config.toml
dataset = "acted Russian speech (Dusha)"
n_mels = 64
hop_length = 320
init = "torch_default"
ema_decay = 0.99
decay_fraction = 0.3
final_lr_fraction = 0
Rows from block 2, named by matrix and row number. Each number is 200 + 30 x the weight over its row's rms, rounded and kept within 0 to 999. All counts start at 0. After the name is the row's rms in percent of the matrix's.
# c3: 3x3 conv (model.blocks.2.c3.weight, 64x64x3x3, standardized in use), inputs 13-25, a 3x3 kernel for each
c3.4,105,217,274,230,197,220,222,148,172,185,202,217,210,201,207,167,191,204,190,151,190,174,151,198,203,170,197,210,201,195,226,238,186,211,241,185,183,160,213,192,184,228,206,186,230,273,229,235,165,210,201,165,217,251,172,258,205,192,251,235,229,231,214,230,179,188,192,162,137,192,215,132,191,235,243,186,229,228,181,223,246,179,211,233,146,210,210,174,150,189,45,129,190,182,200,200,208,190,175,159,167,192,174,195,213,183,171,198,193,206,224,194,191,211,218,218,204,204
c3.5,096,218,170,216,237,200,261,229,166,193,182,213,191,207,216,177,192,223,207,214,228,204,221,211,217,203,202,223,205,233,208,199,219,255,197,203,288,172,169,221,203,195,215,201,213,200,192,204,206,195,215,179,160,164,133,237,224,201,214,218,217,199,174,216,183,179,203,194,206,228,158,189,219,205,222,217,198,236,254,137,210,174,183,178,180,197,211,239,214,225,241,195,196,205,173,212,251,158,175,231,142,172,185,177,213,209,158,210,208,232,203,228,221,231,193,209,225,207
c3.6,094,244,190,181,169,208,225,160,184,219,231,229,209,225,188,188,199,153,163,123,228,220,170,234,192,156,210,170,210,195,210,233,219,249,252,199,213,182,226,180,138,232,199,194,225,224,196,164,207,188,211,208,210,210,238,166,188,212,200,247,282,219,197,213,173,223,211,188,233,193,181,211,221,213,197,169,220,229,195,195,165,100,200,190,208,172,198,229,148,106,128,172,188,196,212,207,244,235,156,188,115,161,222,182,180,207,164,201,189,238,201,175,177,226,227,164,195,225
c3.7,096,188,231,209,158,205,192,179,212,224,167,172,263,225,188,264,226,210,275,183,182,120,212,206,181,163,167,213,176,207,199,163,179,216,157,194,255,248,184,203,218,171,180,239,187,187,192,167,178,197,180,218,224,170,175,234,201,230,215,185,194,204,201,177,235,213,198,259,201,207,255,204,194,225,206,216,196,190,205,205,185,172,143,238,253,145,196,200,189,170,174,204,204,131,186,201,109,211,186,135,197,199,181,168,207,216,208,228,198,225,214,237,231,204,206,198,201,171
c3.8,107,184,180,175,163,219,184,207,221,169,239,215,228,217,206,219,244,196,219,235,209,203,239,205,236,201,180,192,193,188,187,171,210,227,116,127,249,203,176,207,180,204,194,194,183,171,186,216,229,206,225,178,257,207,156,157,127,213,121,160,198,171,149,137,159,188,208,213,231,195,149,186,160,186,208,228,205,225,233,224,205,164,181,158,171,181,230,199,240,150,183,161,222,254,102,177,232,207,224,232,232,212,184,182,204,232,194,183,212,144,194,241,207,202,196,221,245,226
c3.9,103,218,229,202,185,175,209,196,163,240,193,205,252,211,202,192,218,212,214,162,169,184,216,208,222,182,176,195,177,199,177,193,183,179,245,189,188,232,210,206,239,203,223,196,173,198,206,156,138,228,206,202,133,189,189,175,176,179,137,128,175,108,160,176,210,160,188,180,173,224,117,105,144,210,199,196,211,191,230,160,192,237,179,262,200,236,173,208,182,134,191,256,220,173,186,158,182,169,153,237,249,178,193,256,202,176,279,230,198,197,210,191,210,233,198,197,211,206
c3.10,105,212,234,169,206,208,210,152,171,232,197,226,200,196,228,209,182,178,179,174,197,201,234,221,226,187,182,207,208,218,176,180,170,170,198,158,176,220,135,214,226,185,198,184,171,167,200,215,211,169,185,201,211,228,197,213,192,193,225,209,157,219,221,191,193,200,173,261,235,163,220,183,131,193,156,172,194,217,231,159,203,225,153,168,183,188,237,218,154,161,179,198,131,144,195,169,167,198,156,173,254,269,223,202,228,214,222,167,139,210,211,230,199,234,209,186,246,245
c3.11,090,212,155,169,195,191,159,171,267,190,186,226,185,204,229,168,218,251,184,221,198,207,210,204,187,186,184,157,249,220,164,230,194,178,217,170,146,214,212,196,218,210,170,166,194,191,181,173,209,191,179,200,181,149,166,199,219,232,200,216,196,207,282,278,179,156,189,157,161,192,145,136,173,242,205,200,219,214,219,180,188,191,207,153,196,209,182,188,217,218,218,202,201,216,208,208,233,208,195,212,204,172,169,188,207,233,201,133,205,206,183,107,173,207,149,169,238,172
c3.12,093,208,170,157,207,209,222,174,209,208,195,193,195,176,188,185,169,183,205,194,243,222,187,236,203,155,201,199,217,205,225,234,188,246,201,173,230,145,195,235,176,182,229,152,203,210,192,183,214,206,215,226,122,190,241,162,224,277,196,190,215,175,218,240,214,249,224,207,208,224,205,205,196,215,240,203,240,227,169,231,248,216,226,169,196,187,160,206,149,176,194,200,117,211,233,191,221,203,158,194,189,165,213,230,178,214,159,132,176,183,182,200,177,214,210,176,195,143
c3.13,107,171,187,157,205,211,132,181,183,165,236,171,215,237,218,249,206,174,196,149,204,207,181,176,192,175,232,193,205,242,205,138,179,143,199,210,170,225,179,154,208,179,149,202,228,239,218,252,214,193,194,185,173,168,210,246,201,161,232,179,136,218,216,193,233,176,158,248,194,128,245,234,207,257,232,192,196,171,176,212,242,233,202,170,163,206,216,156,194,221,166,235,208,244,215,193,204,206,244,226,214,184,196,187,177,220,209,192,162,179,176,177,200,200,172,188,238,199
c3.14,096,177,191,203,228,231,243,238,250,264,157,206,183,141,197,203,163,207,199,245,195,204,233,190,217,215,202,221,258,248,264,187,215,224,152,162,219,181,216,204,210,216,206,225,230,223,192,209,190,238,227,209,284,256,236,200,195,137,178,209,153,195,201,164,164,221,210,156,219,177,154,198,212,222,206,252,173,175,213,182,211,190,154,176,182,183,172,177,181,199,177,188,226,214,197,206,207,163,176,172,185,229,187,177,215,186,178,240,222,209,211,230,227,210,200,202,154,181
c3.15,103,163,172,187,186,155,229,213,147,199,246,220,243,226,185,226,220,208,231,176,210,213,179,201,211,187,175,197,211,220,194,198,174,178,164,205,201,142,162,203,151,195,154,193,236,231,199,185,185,171,173,189,131,188,215,197,146,195,210,174,193,238,241,237,178,142,135,178,186,193,211,176,190,236,217,198,212,209,207,206,199,229,205,175,151,214,108,154,234,186,164,237,185,200,234,161,143,247,234,222,169,161,184,225,186,208,254,242,254,210,189,211,181,222,177,164,210,176
c3.16,094,244,237,221,218,201,190,218,203,174,215,211,181,221,196,188,234,200,212,186,188,197,180,174,179,196,217,201,144,246,216,161,180,166,176,243,243,218,227,227,145,189,194,146,180,196,191,199,239,183,174,202,117,88,157,169,157,177,197,198,227,177,178,218,221,252,216,161,213,224,200,257,253,201,255,235,190,223,230,185,220,248,199,198,150,169,189,216,168,179,202,219,207,209,189,195,205,200,222,231,184,214,200,164,208,176,180,207,191,199,209,203,187,172,167,206,194,180
c3.17,100,202,233,225,188,186,224,183,220,302,185,231,222,207,221,239,207,231,247,205,204,167,186,190,178,187,198,169,147,194,264,159,185,210,131,151,221,202,188,192,269,208,232,209,174,176,197,173,140,193,202,177,217,216,212,217,198,230,198,145,181,231,179,209,173,189,244,204,195,261,179,177,225,194,187,192,178,172,196,213,221,199,184,234,258,202,172,208,207,172,220,225,201,264,197,181,220,205,188,196,209,135,183,123,151,192,151,165,141,156,206,181,171,193,168,210,226,167
c3.18,085,180,197,218,181,174,220,231,203,241,200,203,188,171,185,191,179,201,194,215,183,217,240,216,211,232,220,233,215,194,189,201,159,190,202,150,197,158,194,202,189,232,202,239,244,214,182,187,187,169,193,155,190,205,173,245,231,202,180,198,153,187,218,162,179,170,154,173,186,159,133,188,171,201,233,206,210,215,195,185,199,180,223,197,213,169,194,227,164,214,231,245,210,171,189,244,180,166,251,170,201,182,179,216,177,182,194,198,170,209,204,181,203,195,167,154,166,157
c3.19,092,214,155,215,248,202,165,208,201,160,186,171,216,252,215,215,238,222,242,218,223,248,221,187,198,187,158,168,228,227,166,207,189,151,231,205,174,232,237,251,232,203,211,215,198,187,154,171,206,143,157,180,201,224,185,144,166,176,146,184,171,189,210,181,151,143,176,196,190,210,209,210,199,237,127,157,242,208,209,196,242,214,186,186,206,200,231,154,184,220,177,213,225,205,252,209,202,224,205,167,174,199,231,148,172,247,179,136,189,221,172,209,228,183,196,260,263,253
c3.20,107,233,138,145,229,157,155,191,160,168,211,162,122,172,155,130,195,184,157,243,198,195,235,196,221,221,186,214,214,192,141,190,140,130,175,145,177,206,236,211,213,186,222,225,217,245,178,221,252,171,218,220,233,247,213,184,236,226,213,255,217,185,205,205,231,203,216,224,212,225,209,201,182,242,212,208,240,250,215,200,200,201,198,171,175,198,160,164,184,186,188,179,151,181,199,156,191,197,172,195,205,190,144,214,204,168,203,202,190,256,217,215,244,260,216,253,237,189
c3.21,091,225,215,200,216,213,237,169,179,223,186,205,201,180,180,191,200,183,179,184,187,200,205,199,201,203,210,218,222,215,192,188,229,162,208,227,182,164,174,223,177,177,214,196,199,214,187,217,240,218,199,228,280,203,213,251,210,231,258,208,193,236,199,158,234,191,136,221,196,162,215,174,181,181,203,205,165,158,175,199,194,204,234,234,170,223,222,157,167,149,127,263,249,225,238,222,185,220,232,185,222,187,138,205,208,148,240,269,195,221,222,244,233,191,198,225,187,220
c3.22,090,166,181,210,219,222,191,223,239,220,215,165,210,224,184,214,179,147,188,187,218,237,215,207,236,188,171,163,163,200,200,143,172,212,144,116,160,230,219,178,274,240,179,259,253,199,211,234,229,232,207,240,279,242,202,216,183,189,259,174,122,219,204,168,195,187,203,223,200,209,175,175,184,256,203,171,259,236,206,249,205,210,157,160,156,189,203,135,192,200,184,150,197,201,155,210,194,165,197,202,225,202,204,198,192,225,185,153,215,185,187,185,224,185,185,251,206,155
c3.23,103,248,193,251,246,172,189,211,152,205,240,223,201,193,211,214,190,194,208,245,180,198,231,181,201,265,156,191,223,176,158,248,228,203,219,161,181,179,174,173,218,183,192,204,218,223,176,165,205,184,174,224,211,226,216,176,227,178,191,185,206,200,253,211,238,248,240,244,233,214,248,235,209,208,148,179,205,176,204,199,179,196,271,218,128,246,213,170,216,208,169,195,226,150,167,198,161,187,253,184,219,194,160,181,171,195,204,228,214,186,156,200,189,188,187,205,219,217
c3.24,105,237,216,137,259,208,204,242,182,227,155,165,188,208,191,199,210,186,167,164,218,167,168,212,175,154,185,198,176,163,195,192,150,209,208,186,188,210,253,267,155,223,201,168,213,259,210,144,184,171,171,223,177,187,246,155,150,212,222,228,244,189,211,234,198,208,229,210,197,242,228,259,299,237,185,244,204,183,207,198,182,192,150,168,191,194,158,205,195,177,185,117,223,208,146,248,223,166,232,201,144,166,189,154,192,185,154,195,165,195,218,213,199,209,202,204,194,167
c3.25,088,205,201,188,172,201,219,173,211,195,200,221,185,226,199,183,195,165,180,165,159,188,177,226,199,129,231,175,224,209,220,225,205,182,264,221,192,221,253,261,140,225,193,173,207,183,164,185,174,198,195,150,180,166,143,218,251,214,224,214,155,216,205,206,204,254,182,163,200,178,184,202,224,269,346,297,193,241,226,133,116,109,183,225,224,188,212,221,163,164,207,253,254,233,225,245,226,207,229,250,160,191,165,251,231,186,233,178,147,205,226,141,133,209,134,178,186,163
c3.26,097,232,182,249,237,218,198,118,196,189,204,207,164,188,212,197,158,172,186,237,182,188,211,208,206,205,191,190,226,200,236,220,224,211,175,217,239,180,174,248,262,187,260,228,200,235,175,236,217,167,222,231,206,196,201,185,201,225,223,205,202,184,172,175,196,194,229,220,197,178,195,239,191,151,183,185,170,190,177,118,147,137,183,128,226,205,195,206,100,173,159,203,231,250,233,193,237,180,181,189,209,239,177,196,221,190,214,238,167,206,215,208,186,196,192,190,243,232
c3.27,097,243,168,233,216,212,208,202,165,158,206,209,161,182,197,192,169,144,146,227,167,192,192,167,201,188,201,213,225,169,150,217,201,148,247,227,162,179,199,236,211,229,242,216,206,232,171,202,239,174,220,221,175,187,214,231,242,187,205,228,150,206,199,184,188,193,206,214,224,214,214,232,221,217,174,270,214,209,200,200,176,136,209,181,215,234,187,209,170,164,171,167,179,224,245,234,208,236,219,173,180,227,184,205,224,155,138,206,165,177,171,230,221,222,219,267,184,190
c3.28,100,181,213,244,162,206,221,194,240,174,214,209,208,186,148,130,141,155,147,234,159,161,227,174,172,256,185,227,299,234,223,259,206,189,286,228,235,189,172,111,199,220,184,213,215,205,233,211,228,205,187,209,193,139,127,173,196,208,204,269,295,228,246,222,186,189,201,218,238,202,242,250,198,223,170,197,211,162,198,209,222,235,187,176,172,194,195,201,199,277,215,184,220,222,187,228,239,190,255,262,206,154,189,180,186,197,150,206,204,199,202,203,180,189,194,179,220,213
c3.29,101,212,207,227,220,183,203,214,171,233,191,176,199,220,215,217,199,191,144,171,153,179,202,204,215,175,190,199,239,216,218,220,220,188,225,197,212,204,190,207,206,154,211,212,226,200,238,217,225,199,170,193,196,227,234,236,233,225,209,178,230,218,222,224,180,185,220,223,157,208,183,104,188,233,176,200,183,134,197,224,194,238,195,211,180,202,211,217,172,175,203,192,234,176,217,194,170,224,218,224,127,163,174,144,195,161,215,225,134,197,161,180,201,192,204,200,197,233
c3.30,104,252,213,227,226,187,178,228,249,200,209,214,166,231,209,144,223,159,153,191,168,224,183,190,232,189,154,180,198,206,262,232,251,246,207,220,250,156,210,172,230,245,218,206,214,152,221,206,210,209,225,197,259,221,217,216,230,229,214,199,199,198,214,226,203,230,183,207,200,212,177,193,171,155,201,156,196,209,161,175,205,181,208,137,160,226,171,162,188,149,136,206,210,200,190,186,207,181,205,207,192,204,156,171,204,201,119,164,184,240,230,172,194,212,177,216,234,208
c3.31,093,246,201,189,251,177,241,212,121,217,189,216,162,184,219,155,179,165,157,204,200,184,217,219,190,247,264,208,186,194,234,240,201,212,203,195,207,151,239,221,182,188,190,197,205,171,182,181,199,210,198,181,214,178,212,235,219,231,220,195,178,201,165,205,209,177,211,200,178,201,192,175,229,177,208,227,229,186,211,217,166,217,241,188,136,214,163,191,201,129,215,248,195,198,289,189,195,192,165,226,185,171,166,173,174,128,178,209,171,209,233,259,246,185,212,246,159,203
c3.32,100,152,165,225,193,223,184,147,175,101,213,179,189,212,183,167,171,216,216,229,224,219,234,197,240,226,225,240,209,254,212,189,224,186,228,218,150,216,182,183,228,173,186,271,195,226,197,209,209,209,219,181,154,181,215,208,185,182,225,186,193,197,181,187,239,176,193,235,180,183,255,208,172,181,167,177,225,205,188,230,248,251,187,189,196,212,210,192,180,201,164,169,216,249,242,249,214,236,232,173,177,202,200,205,188,221,229,123,226,174,210,190,188,236,172,146,214,171
c3.33,094,176,177,191,198,207,193,188,213,193,222,201,223,233,257,251,229,210,174,199,182,187,229,194,174,225,211,188,205,200,176,209,179,189,186,211,213,259,239,251,193,174,164,214,191,170,217,206,207,207,208,202,179,196,155,211,218,233,201,191,139,190,191,151,255,232,213,153,148,159,188,211,243,234,261,259,217,249,224,216,228,242,165,150,194,185,172,180,210,222,199,201,173,170,211,202,190,146,157,156,166,195,204,186,162,189,235,151,192,230,228,209,198,212,203,224,242,201
c3.34,114,214,156,240,166,181,202,150,234,207,205,215,217,167,161,184,184,152,174,183,214,221,187,200,226,203,205,201,227,207,244,243,203,222,213,160,228,178,160,212,158,166,228,221,198,218,200,190,165,151,199,199,224,258,204,224,192,212,223,212,236,250,225,173,166,167,177,187,153,207,216,184,195,185,237,244,211,224,228,238,189,204,193,159,207,157,181,175,176,183,175,212,197,243,205,173,211,210,149,142,145,206,182,176,193,172,196,159,188,226,165,200,182,176,196,190,179,180
c3.35,095,196,184,224,216,215,248,248,217,162,175,203,211,151,168,177,183,193,199,199,167,204,160,188,208,215,234,239,181,243,206,174,218,203,177,184,197,184,197,187,177,219,181,219,222,200,181,173,228,197,228,207,169,200,210,229,233,196,208,205,210,165,201,197,225,167,169,211,203,200,225,252,229,211,228,240,206,169,144,203,161,182,207,202,178,190,201,212,171,223,235,209,201,252,179,205,252,121,169,230,205,205,202,257,163,187,236,156,236,204,228,246,212,188,208,202,92,171
c3.36,107,226,202,204,214,191,185,164,195,177,195,183,189,180,206,211,201,193,177,201,228,196,224,226,202,192,172,135,198,185,199,220,204,235,203,191,220,183,193,175,224,175,224,195,184,196,203,220,169,148,168,174,229,260,207,190,192,176,196,191,189,238,223,218,173,161,188,254,186,179,202,152,167,194,143,124,208,201,223,192,215,180,204,176,170,186,206,165,185,186,137,237,218,213,227,197,229,247,232,194,185,195,178,178,210,216,229,197,198,195,164,196,194,219,215,184,271,255
c3.37,108,188,194,227,180,204,262,168,186,236,175,216,256,160,206,221,162,205,229,227,210,230,218,223,212,146,177,206,157,164,221,218,185,239,257,220,224,222,224,248,170,182,206,208,155,209,148,181,185,135,191,191,159,211,154,159,203,165,152,203,129,197,212,171,154,183,206,189,191,209,196,185,225,260,203,223,229,218,234,224,207,222,174,252,180,178,231,205,178,208,179,210,185,164,206,194,178,231,176,154,232,163,193,205,154,215,225,179,236,217,135,214,258,190,229,185,163,201
c3.38,106,215,215,216,195,179,206,234,204,208,240,253,247,214,209,195,221,199,185,198,200,202,218,212,207,187,178,183,231,223,221,230,232,208,250,175,118,199,229,245,203,211,228,210,232,207,153,226,212,164,213,216,148,214,148,167,202,147,161,216,162,159,215,176,129,161,190,158,175,202,205,176,193,219,190,197,205,191,225,207,218,234,177,220,172,207,229,192,149,218,219,160,179,240,165,209,242,103,251,281,218,209,183,240,183,167,257,206,221,204,177,183,203,190,252,185,149,248
c3.39,093,138,213,233,208,192,227,203,190,223,211,164,188,186,179,210,149,159,174,198,175,186,198,184,190,137,179,196,199,202,132,233,201,180,216,210,221,90,171,195,191,205,200,158,175,166,212,220,196,225,203,147,159,193,198,150,193,202,159,218,188,183,244,257,185,170,176,196,191,184,208,224,196,210,233,221,189,191,196,235,251,225,207,187,201,201,184,246,209,214,243,208,206,195,207,227,227,245,207,207,169,129,150,170,169,183,122,135,154,215,213,185,251,204,169,254,224,193
c3.40,106,188,233,212,211,214,252,237,184,251,213,180,197,196,192,201,204,222,221,192,215,222,169,195,216,199,211,224,196,230,219,207,147,201,262,172,203,197,224,169,201,233,197,185,225,175,207,171,171,193,232,210,187,235,208,203,178,243,222,175,222,198,191,191,92,177,229,102,223,241,106,181,217,189,265,224,155,220,160,161,208,150,135,220,198,193,169,166,213,199,177,177,148,210,190,169,213,160,192,238,183,204,220,222,215,173,199,240,151,211,227,216,188,170,231,239,141,214
c3.41,105,206,271,257,203,195,218,188,161,155,170,193,246,201,206,204,188,141,170,203,216,194,235,258,214,219,200,195,207,171,180,264,191,195,247,199,202,209,196,155,239,220,208,186,192,184,218,231,197,212,218,172,237,224,191,169,177,165,202,178,197,246,266,266,165,207,190,189,186,186,203,244,215,244,248,166,238,225,155,218,156,129,197,221,175,245,199,183,213,147,147,242,189,166,214,164,158,175,186,167,248,176,132,265,227,212,213,193,196,211,191,166,204,205,192,202,188,200
c3.42,091,145,107,155,197,194,160,180,182,186,144,150,180,214,196,196,183,175,189,162,201,175,197,201,175,226,199,192,209,234,236,124,190,208,187,209,185,209,230,211,195,196,192,201,210,172,173,170,220,214,199,210,292,236,269,218,225,211,254,241,210,207,199,193,172,159,170,197,199,165,148,172,152,207,215,199,201,219,193,194,192,193,195,195,167,212,176,165,211,207,173,215,243,200,224,167,214,197,184,193,168,185,193,207,182,198,238,181,195,201,140,201,229,175,187,215,163,193
c3.43,107,139,167,188,209,200,209,208,208,166,197,229,223,193,205,217,188,217,218,188,195,160,209,205,145,205,194,191,214,191,158,215,175,165,206,178,206,178,196,236,163,201,245,210,246,249,192,201,213,165,180,178,153,208,184,142,213,195,180,214,178,230,241,183,205,239,193,192,205,176,232,236,214,277,263,215,237,199,181,260,271,215,199,193,153,203,189,159,232,238,196,283,252,230,253,233,217,217,237,195,198,187,187,248,205,205,240,154,208,195,210,239,181,174,183,177,158,182
c3.44,095,203,144,201,205,171,196,149,191,194,211,224,245,195,208,206,209,205,181,217,203,253,234,229,256,237,249,210,232,239,217,206,197,175,163,150,184,194,224,175,197,206,169,224,224,210,200,208,152,243,230,204,266,254,214,180,216,174,196,208,165,168,198,144,264,233,138,244,241,173,229,248,214,264,219,219,274,226,241,253,218,223,203,170,214,177,180,221,163,181,213,192,147,189,217,180,214,207,169,203,163,178,178,189,199,208,192,187,198,254,247,191,251,224,208,231,223,224
c3.45,100,158,193,157,124,201,201,184,145,168,236,217,188,192,191,204,172,156,191,201,225,190,236,196,164,177,212,213,180,234,224,161,227,215,242,214,187,219,221,204,206,225,180,208,220,149,204,187,164,231,227,163,176,181,134,177,185,173,160,168,205,178,152,197,192,225,210,146,213,197,158,181,190,187,235,190,188,236,217,208,226,199,187,211,163,160,186,160,223,222,225,203,202,255,205,205,231,222,262,253,228,200,215,282,168,193,307,148,190,186,233,195,158,242,202,183,219,223
c3.46,092,169,204,215,153,201,217,215,242,230,233,199,181,232,218,197,212,191,197,219,232,229,269,204,215,195,153,215,194,178,196,173,182,181,168,125,169,196,204,173,213,218,189,234,208,139,163,188,178,260,234,205,266,242,178,200,171,166,191,202,219,202,211,170,223,209,226,213,205,234,167,144,172,160,177,184,201,245,254,210,175,170,131,163,173,182,199,197,214,185,187,194,167,152,207,149,158,232,187,211,270,238,196,252,170,184,236,166,192,181,191,204,231,238,208,239,224,215
c3.47,090,193,239,209,186,190,159,237,145,173,172,146,234,181,170,207,166,167,195,219,202,195,209,200,201,191,194,185,260,257,179,191,224,141,200,216,191,184,151,190,223,175,193,232,222,230,190,147,132,261,193,157,250,179,190,242,227,210,220,185,206,189,190,186,260,214,161,261,217,176,227,182,184,218,220,192,201,207,215,201,236,245,221,241,189,180,204,212,200,193,215,266,217,160,192,221,203,171,237,242,191,176,207,213,177,193,168,176,207,191,172,188,222,196,217,234,193,235
c3.48,095,161,157,208,210,213,213,253,246,196,215,175,191,185,176,200,177,175,197,191,151,190,186,183,233,173,179,271,198,184,197,190,199,202,183,211,214,183,208,212,190,213,243,213,208,270,198,206,228,199,223,199,203,194,209,239,231,207,203,218,170,191,229,192,204,169,206,208,192,220,245,220,220,167,203,245,213,209,206,216,209,236,187,149,207,209,198,206,201,229,198,180,200,244,209,200,210,238,205,162,222,202,190,203,184,194,178,199,226,180,204,232,238,188,196,240,143,86
c3.49,106,150,214,204,219,236,232,203,192,188,188,188,217,215,164,199,198,208,219,176,232,227,175,221,188,193,232,194,213,236,162,243,213,171,246,212,202,149,202,155,159,223,167,213,253,240,213,178,208,215,207,148,180,221,226,205,197,190,233,187,212,219,193,252,198,165,154,210,179,212,216,201,233,236,313,264,211,230,189,182,192,188,121,222,186,171,215,219,158,167,224,229,200,210,231,208,214,150,129,228,192,204,212,286,211,196,239,188,190,176,220,145,157,226,172,161,179,161
c3.50,090,189,211,247,144,228,241,175,257,218,207,146,198,200,154,201,185,182,234,184,162,201,199,201,199,190,194,195,232,171,175,235,213,199,231,229,230,181,201,251,167,164,209,172,128,154,225,221,220,182,207,178,222,198,157,202,230,238,227,222,188,252,192,153,190,213,176,195,199,200,195,187,164,196,206,190,218,256,198,208,222,183,197,188,274,205,227,196,207,230,202,188,187,217,212,226,181,245,251,178,169,199,203,152,190,215,214,175,229,174,175,173,193,197,194,178,216,154
c3.51,104,205,203,160,226,239,189,215,214,203,172,190,219,159,215,204,181,208,158,185,229,223,165,190,191,191,199,191,184,218,235,185,210,209,214,191,191,149,210,251,132,184,245,164,231,307,214,181,172,180,188,190,177,213,247,172,195,239,139,205,268,168,199,215,190,217,249,220,206,213,240,237,270,243,210,260,217,198,242,214,199,217,215,193,204,204,223,206,216,225,220,140,177,246,200,205,241,211,255,259,212,221,219,229,198,203,231,229,207,188,171,259,200,162,253,175,165,217
c3.52,105,228,214,192,238,210,170,228,187,195,177,194,202,211,205,214,244,236,234,167,198,211,145,188,206,185,225,207,255,192,210,239,237,213,199,209,185,203,203,153,204,190,215,202,190,197,216,130,97,213,145,142,137,130,141,213,185,141,165,158,126,205,155,193,177,173,142,177,150,121,176,115,158,235,244,187,237,245,185,214,247,171,202,209,158,229,206,179,239,212,178,204,185,205,251,222,165,252,202,161,171,197,232,171,195,231,154,191,243,192,184,186,206,214,203,175,186,180
c3.53,116,222,222,206,224,242,223,239,261,196,183,234,240,201,242,208,183,229,200,200,229,223,162,218,211,134,176,229,222,199,154,228,243,204,206,201,222,176,166,160,192,241,223,174,225,190,188,167,157,183,195,167,185,206,170,188,160,167,221,202,181,236,218,181,151,208,221,152,174,204,218,178,211,179,173,219,191,193,234,200,177,207,175,198,200,195,205,179,218,222,190,236,169,251,208,184,237,169,131,212,187,212,214,167,210,248,157,173,252,209,197,194,178,215,191,192,219,174
c3.54,090,178,197,192,149,214,172,168,207,151,206,160,194,218,184,188,166,146,208,205,215,228,200,213,219,205,219,239,220,250,243,162,197,233,177,201,210,248,219,181,210,190,137,209,226,178,180,177,144,183,180,139,224,202,159,235,160,185,227,199,207,238,173,199,179,160,214,181,171,206,168,168,199,257,237,216,237,233,201,163,148,174,172,186,214,130,179,232,140,192,257,216,184,227,231,168,215,184,177,223,139,163,184,196,161,213,227,160,231,199,217,162,210,209,192,187,183,180
c3.55,095,146,158,224,189,191,190,237,245,161,173,163,206,145,151,207,181,188,233,197,182,232,171,201,251,196,202,235,242,178,225,232,191,206,239,214,210,223,219,204,204,184,184,238,184,170,218,243,190,211,242,165,176,210,151,203,193,192,193,184,202,237,243,219,158,168,106,158,175,107,216,187,132,210,234,232,218,190,168,217,161,153,219,241,282,201,155,246,215,250,223,219,206,241,251,183,223,202,166,145,186,181,146,220,188,204,199,192,228,202,224,180,222,183,197,217,108,171
c3.56,098,210,214,141,232,169,148,191,157,190,190,166,177,238,188,196,246,198,204,176,195,198,197,220,187,197,165,163,178,200,166,200,219,161,212,240,134,184,176,214,196,199,263,163,190,180,247,135,174,196,144,201,179,134,200,197,194,182,167,200,231,152,237,265,181,162,180,212,224,198,164,176,198,180,120,158,206,160,204,235,216,240,213,187,209,236,203,194,247,219,229,167,188,133,205,200,152,238,270,186,222,217,212,206,208,188,234,187,161,169,172,187,178,197,197,240,261,234
c3.57,115,227,186,189,184,159,162,230,227,189,182,197,242,226,169,205,209,200,230,222,180,184,261,171,165,229,181,229,220,211,237,230,197,229,262,260,276,221,178,147,190,172,197,192,169,188,198,210,199,169,189,193,222,260,246,194,225,219,171,226,270,166,206,258,167,193,193,231,212,217,241,221,203,223,198,156,196,199,197,197,209,203,221,238,250,212,221,183,205,208,180,202,174,208,247,255,262,204,201,228,216,151,183,227,194,229,229,184,196,211,180,179,209,163,141,213,257,186
c3.58,098,198,170,228,145,196,196,143,255,173,215,145,171,214,190,191,188,164,174,217,200,208,238,190,217,187,181,229,269,176,174,272,193,191,201,201,208,203,242,234,239,209,214,249,171,149,220,212,208,211,194,152,210,197,125,214,187,211,205,191,228,199,196,187,178,156,173,197,184,217,184,211,210,207,184,227,240,241,211,199,224,206,192,182,200,196,201,217,170,199,174,203,198,212,262,199,201,282,250,170,261,240,241,219,198,246,214,170,240,189,188,177,192,212,157,170,223,169
c3.59,102,227,171,238,252,186,170,222,218,179,214,168,203,208,198,202,189,228,195,213,185,195,226,215,246,237,201,196,157,206,217,197,235,213,176,207,196,215,185,207,235,192,240,181,166,222,135,176,197,209,146,166,190,162,196,218,182,194,220,164,140,189,213,225,189,214,224,250,253,216,240,238,219,209,135,172,215,210,220,202,228,219,239,154,157,262,228,196,218,193,182,170,191,170,197,208,174,196,184,160,178,234,200,130,232,193,160,214,160,144,170,215,211,225,198,230,253,220
c3.60,124,236,218,229,212,215,179,185,212,195,173,185,221,202,180,225,132,149,196,222,189,206,241,206,208,213,149,163,215,198,192,247,218,200,248,210,201,223,212,195,232,210,176,229,224,203,237,197,227,188,187,208,215,207,215,175,180,219,200,206,230,241,265,251,103,132,150,171,189,184,191,218,169,237,188,202,244,256,267,139,188,235,229,213,245,244,245,228,189,215,235,192,134,174,244,192,178,188,150,161,210,214,197,185,220,233,176,180,195,199,172,164,218,214,191,199,218,182
c3.61,110,207,226,175,177,220,206,251,218,208,193,219,243,208,232,223,212,236,251,212,204,216,178,196,216,217,232,239,199,253,253,139,211,209,204,170,181,192,202,224,201,169,163,212,184,239,156,154,142,204,181,157,175,221,227,202,251,222,212,243,232,186,199,156,168,204,173,202,247,161,199,215,211,225,222,248,178,188,204,214,200,225,188,256,196,155,189,213,184,165,186,180,169,185,189,211,220,261,197,183,166,186,283,206,184,197,223,188,214,161,157,209,161,204,231,161,173,192
c3.62,101,201,204,275,212,200,223,199,133,179,213,206,211,209,189,175,137,153,176,222,160,211,208,178,219,217,151,224,204,241,188,215,237,209,224,244,195,208,174,175,228,227,187,167,152,188,198,217,215,219,184,242,225,135,147,151,191,172,247,256,181,212,199,189,193,220,197,254,215,177,227,236,176,216,204,243,223,214,216,169,172,177,144,159,210,215,217,245,139,175,249,142,204,169,163,251,207,138,167,173,225,223,203,206,212,217,159,191,196,208,199,206,218,199,186,284,236,197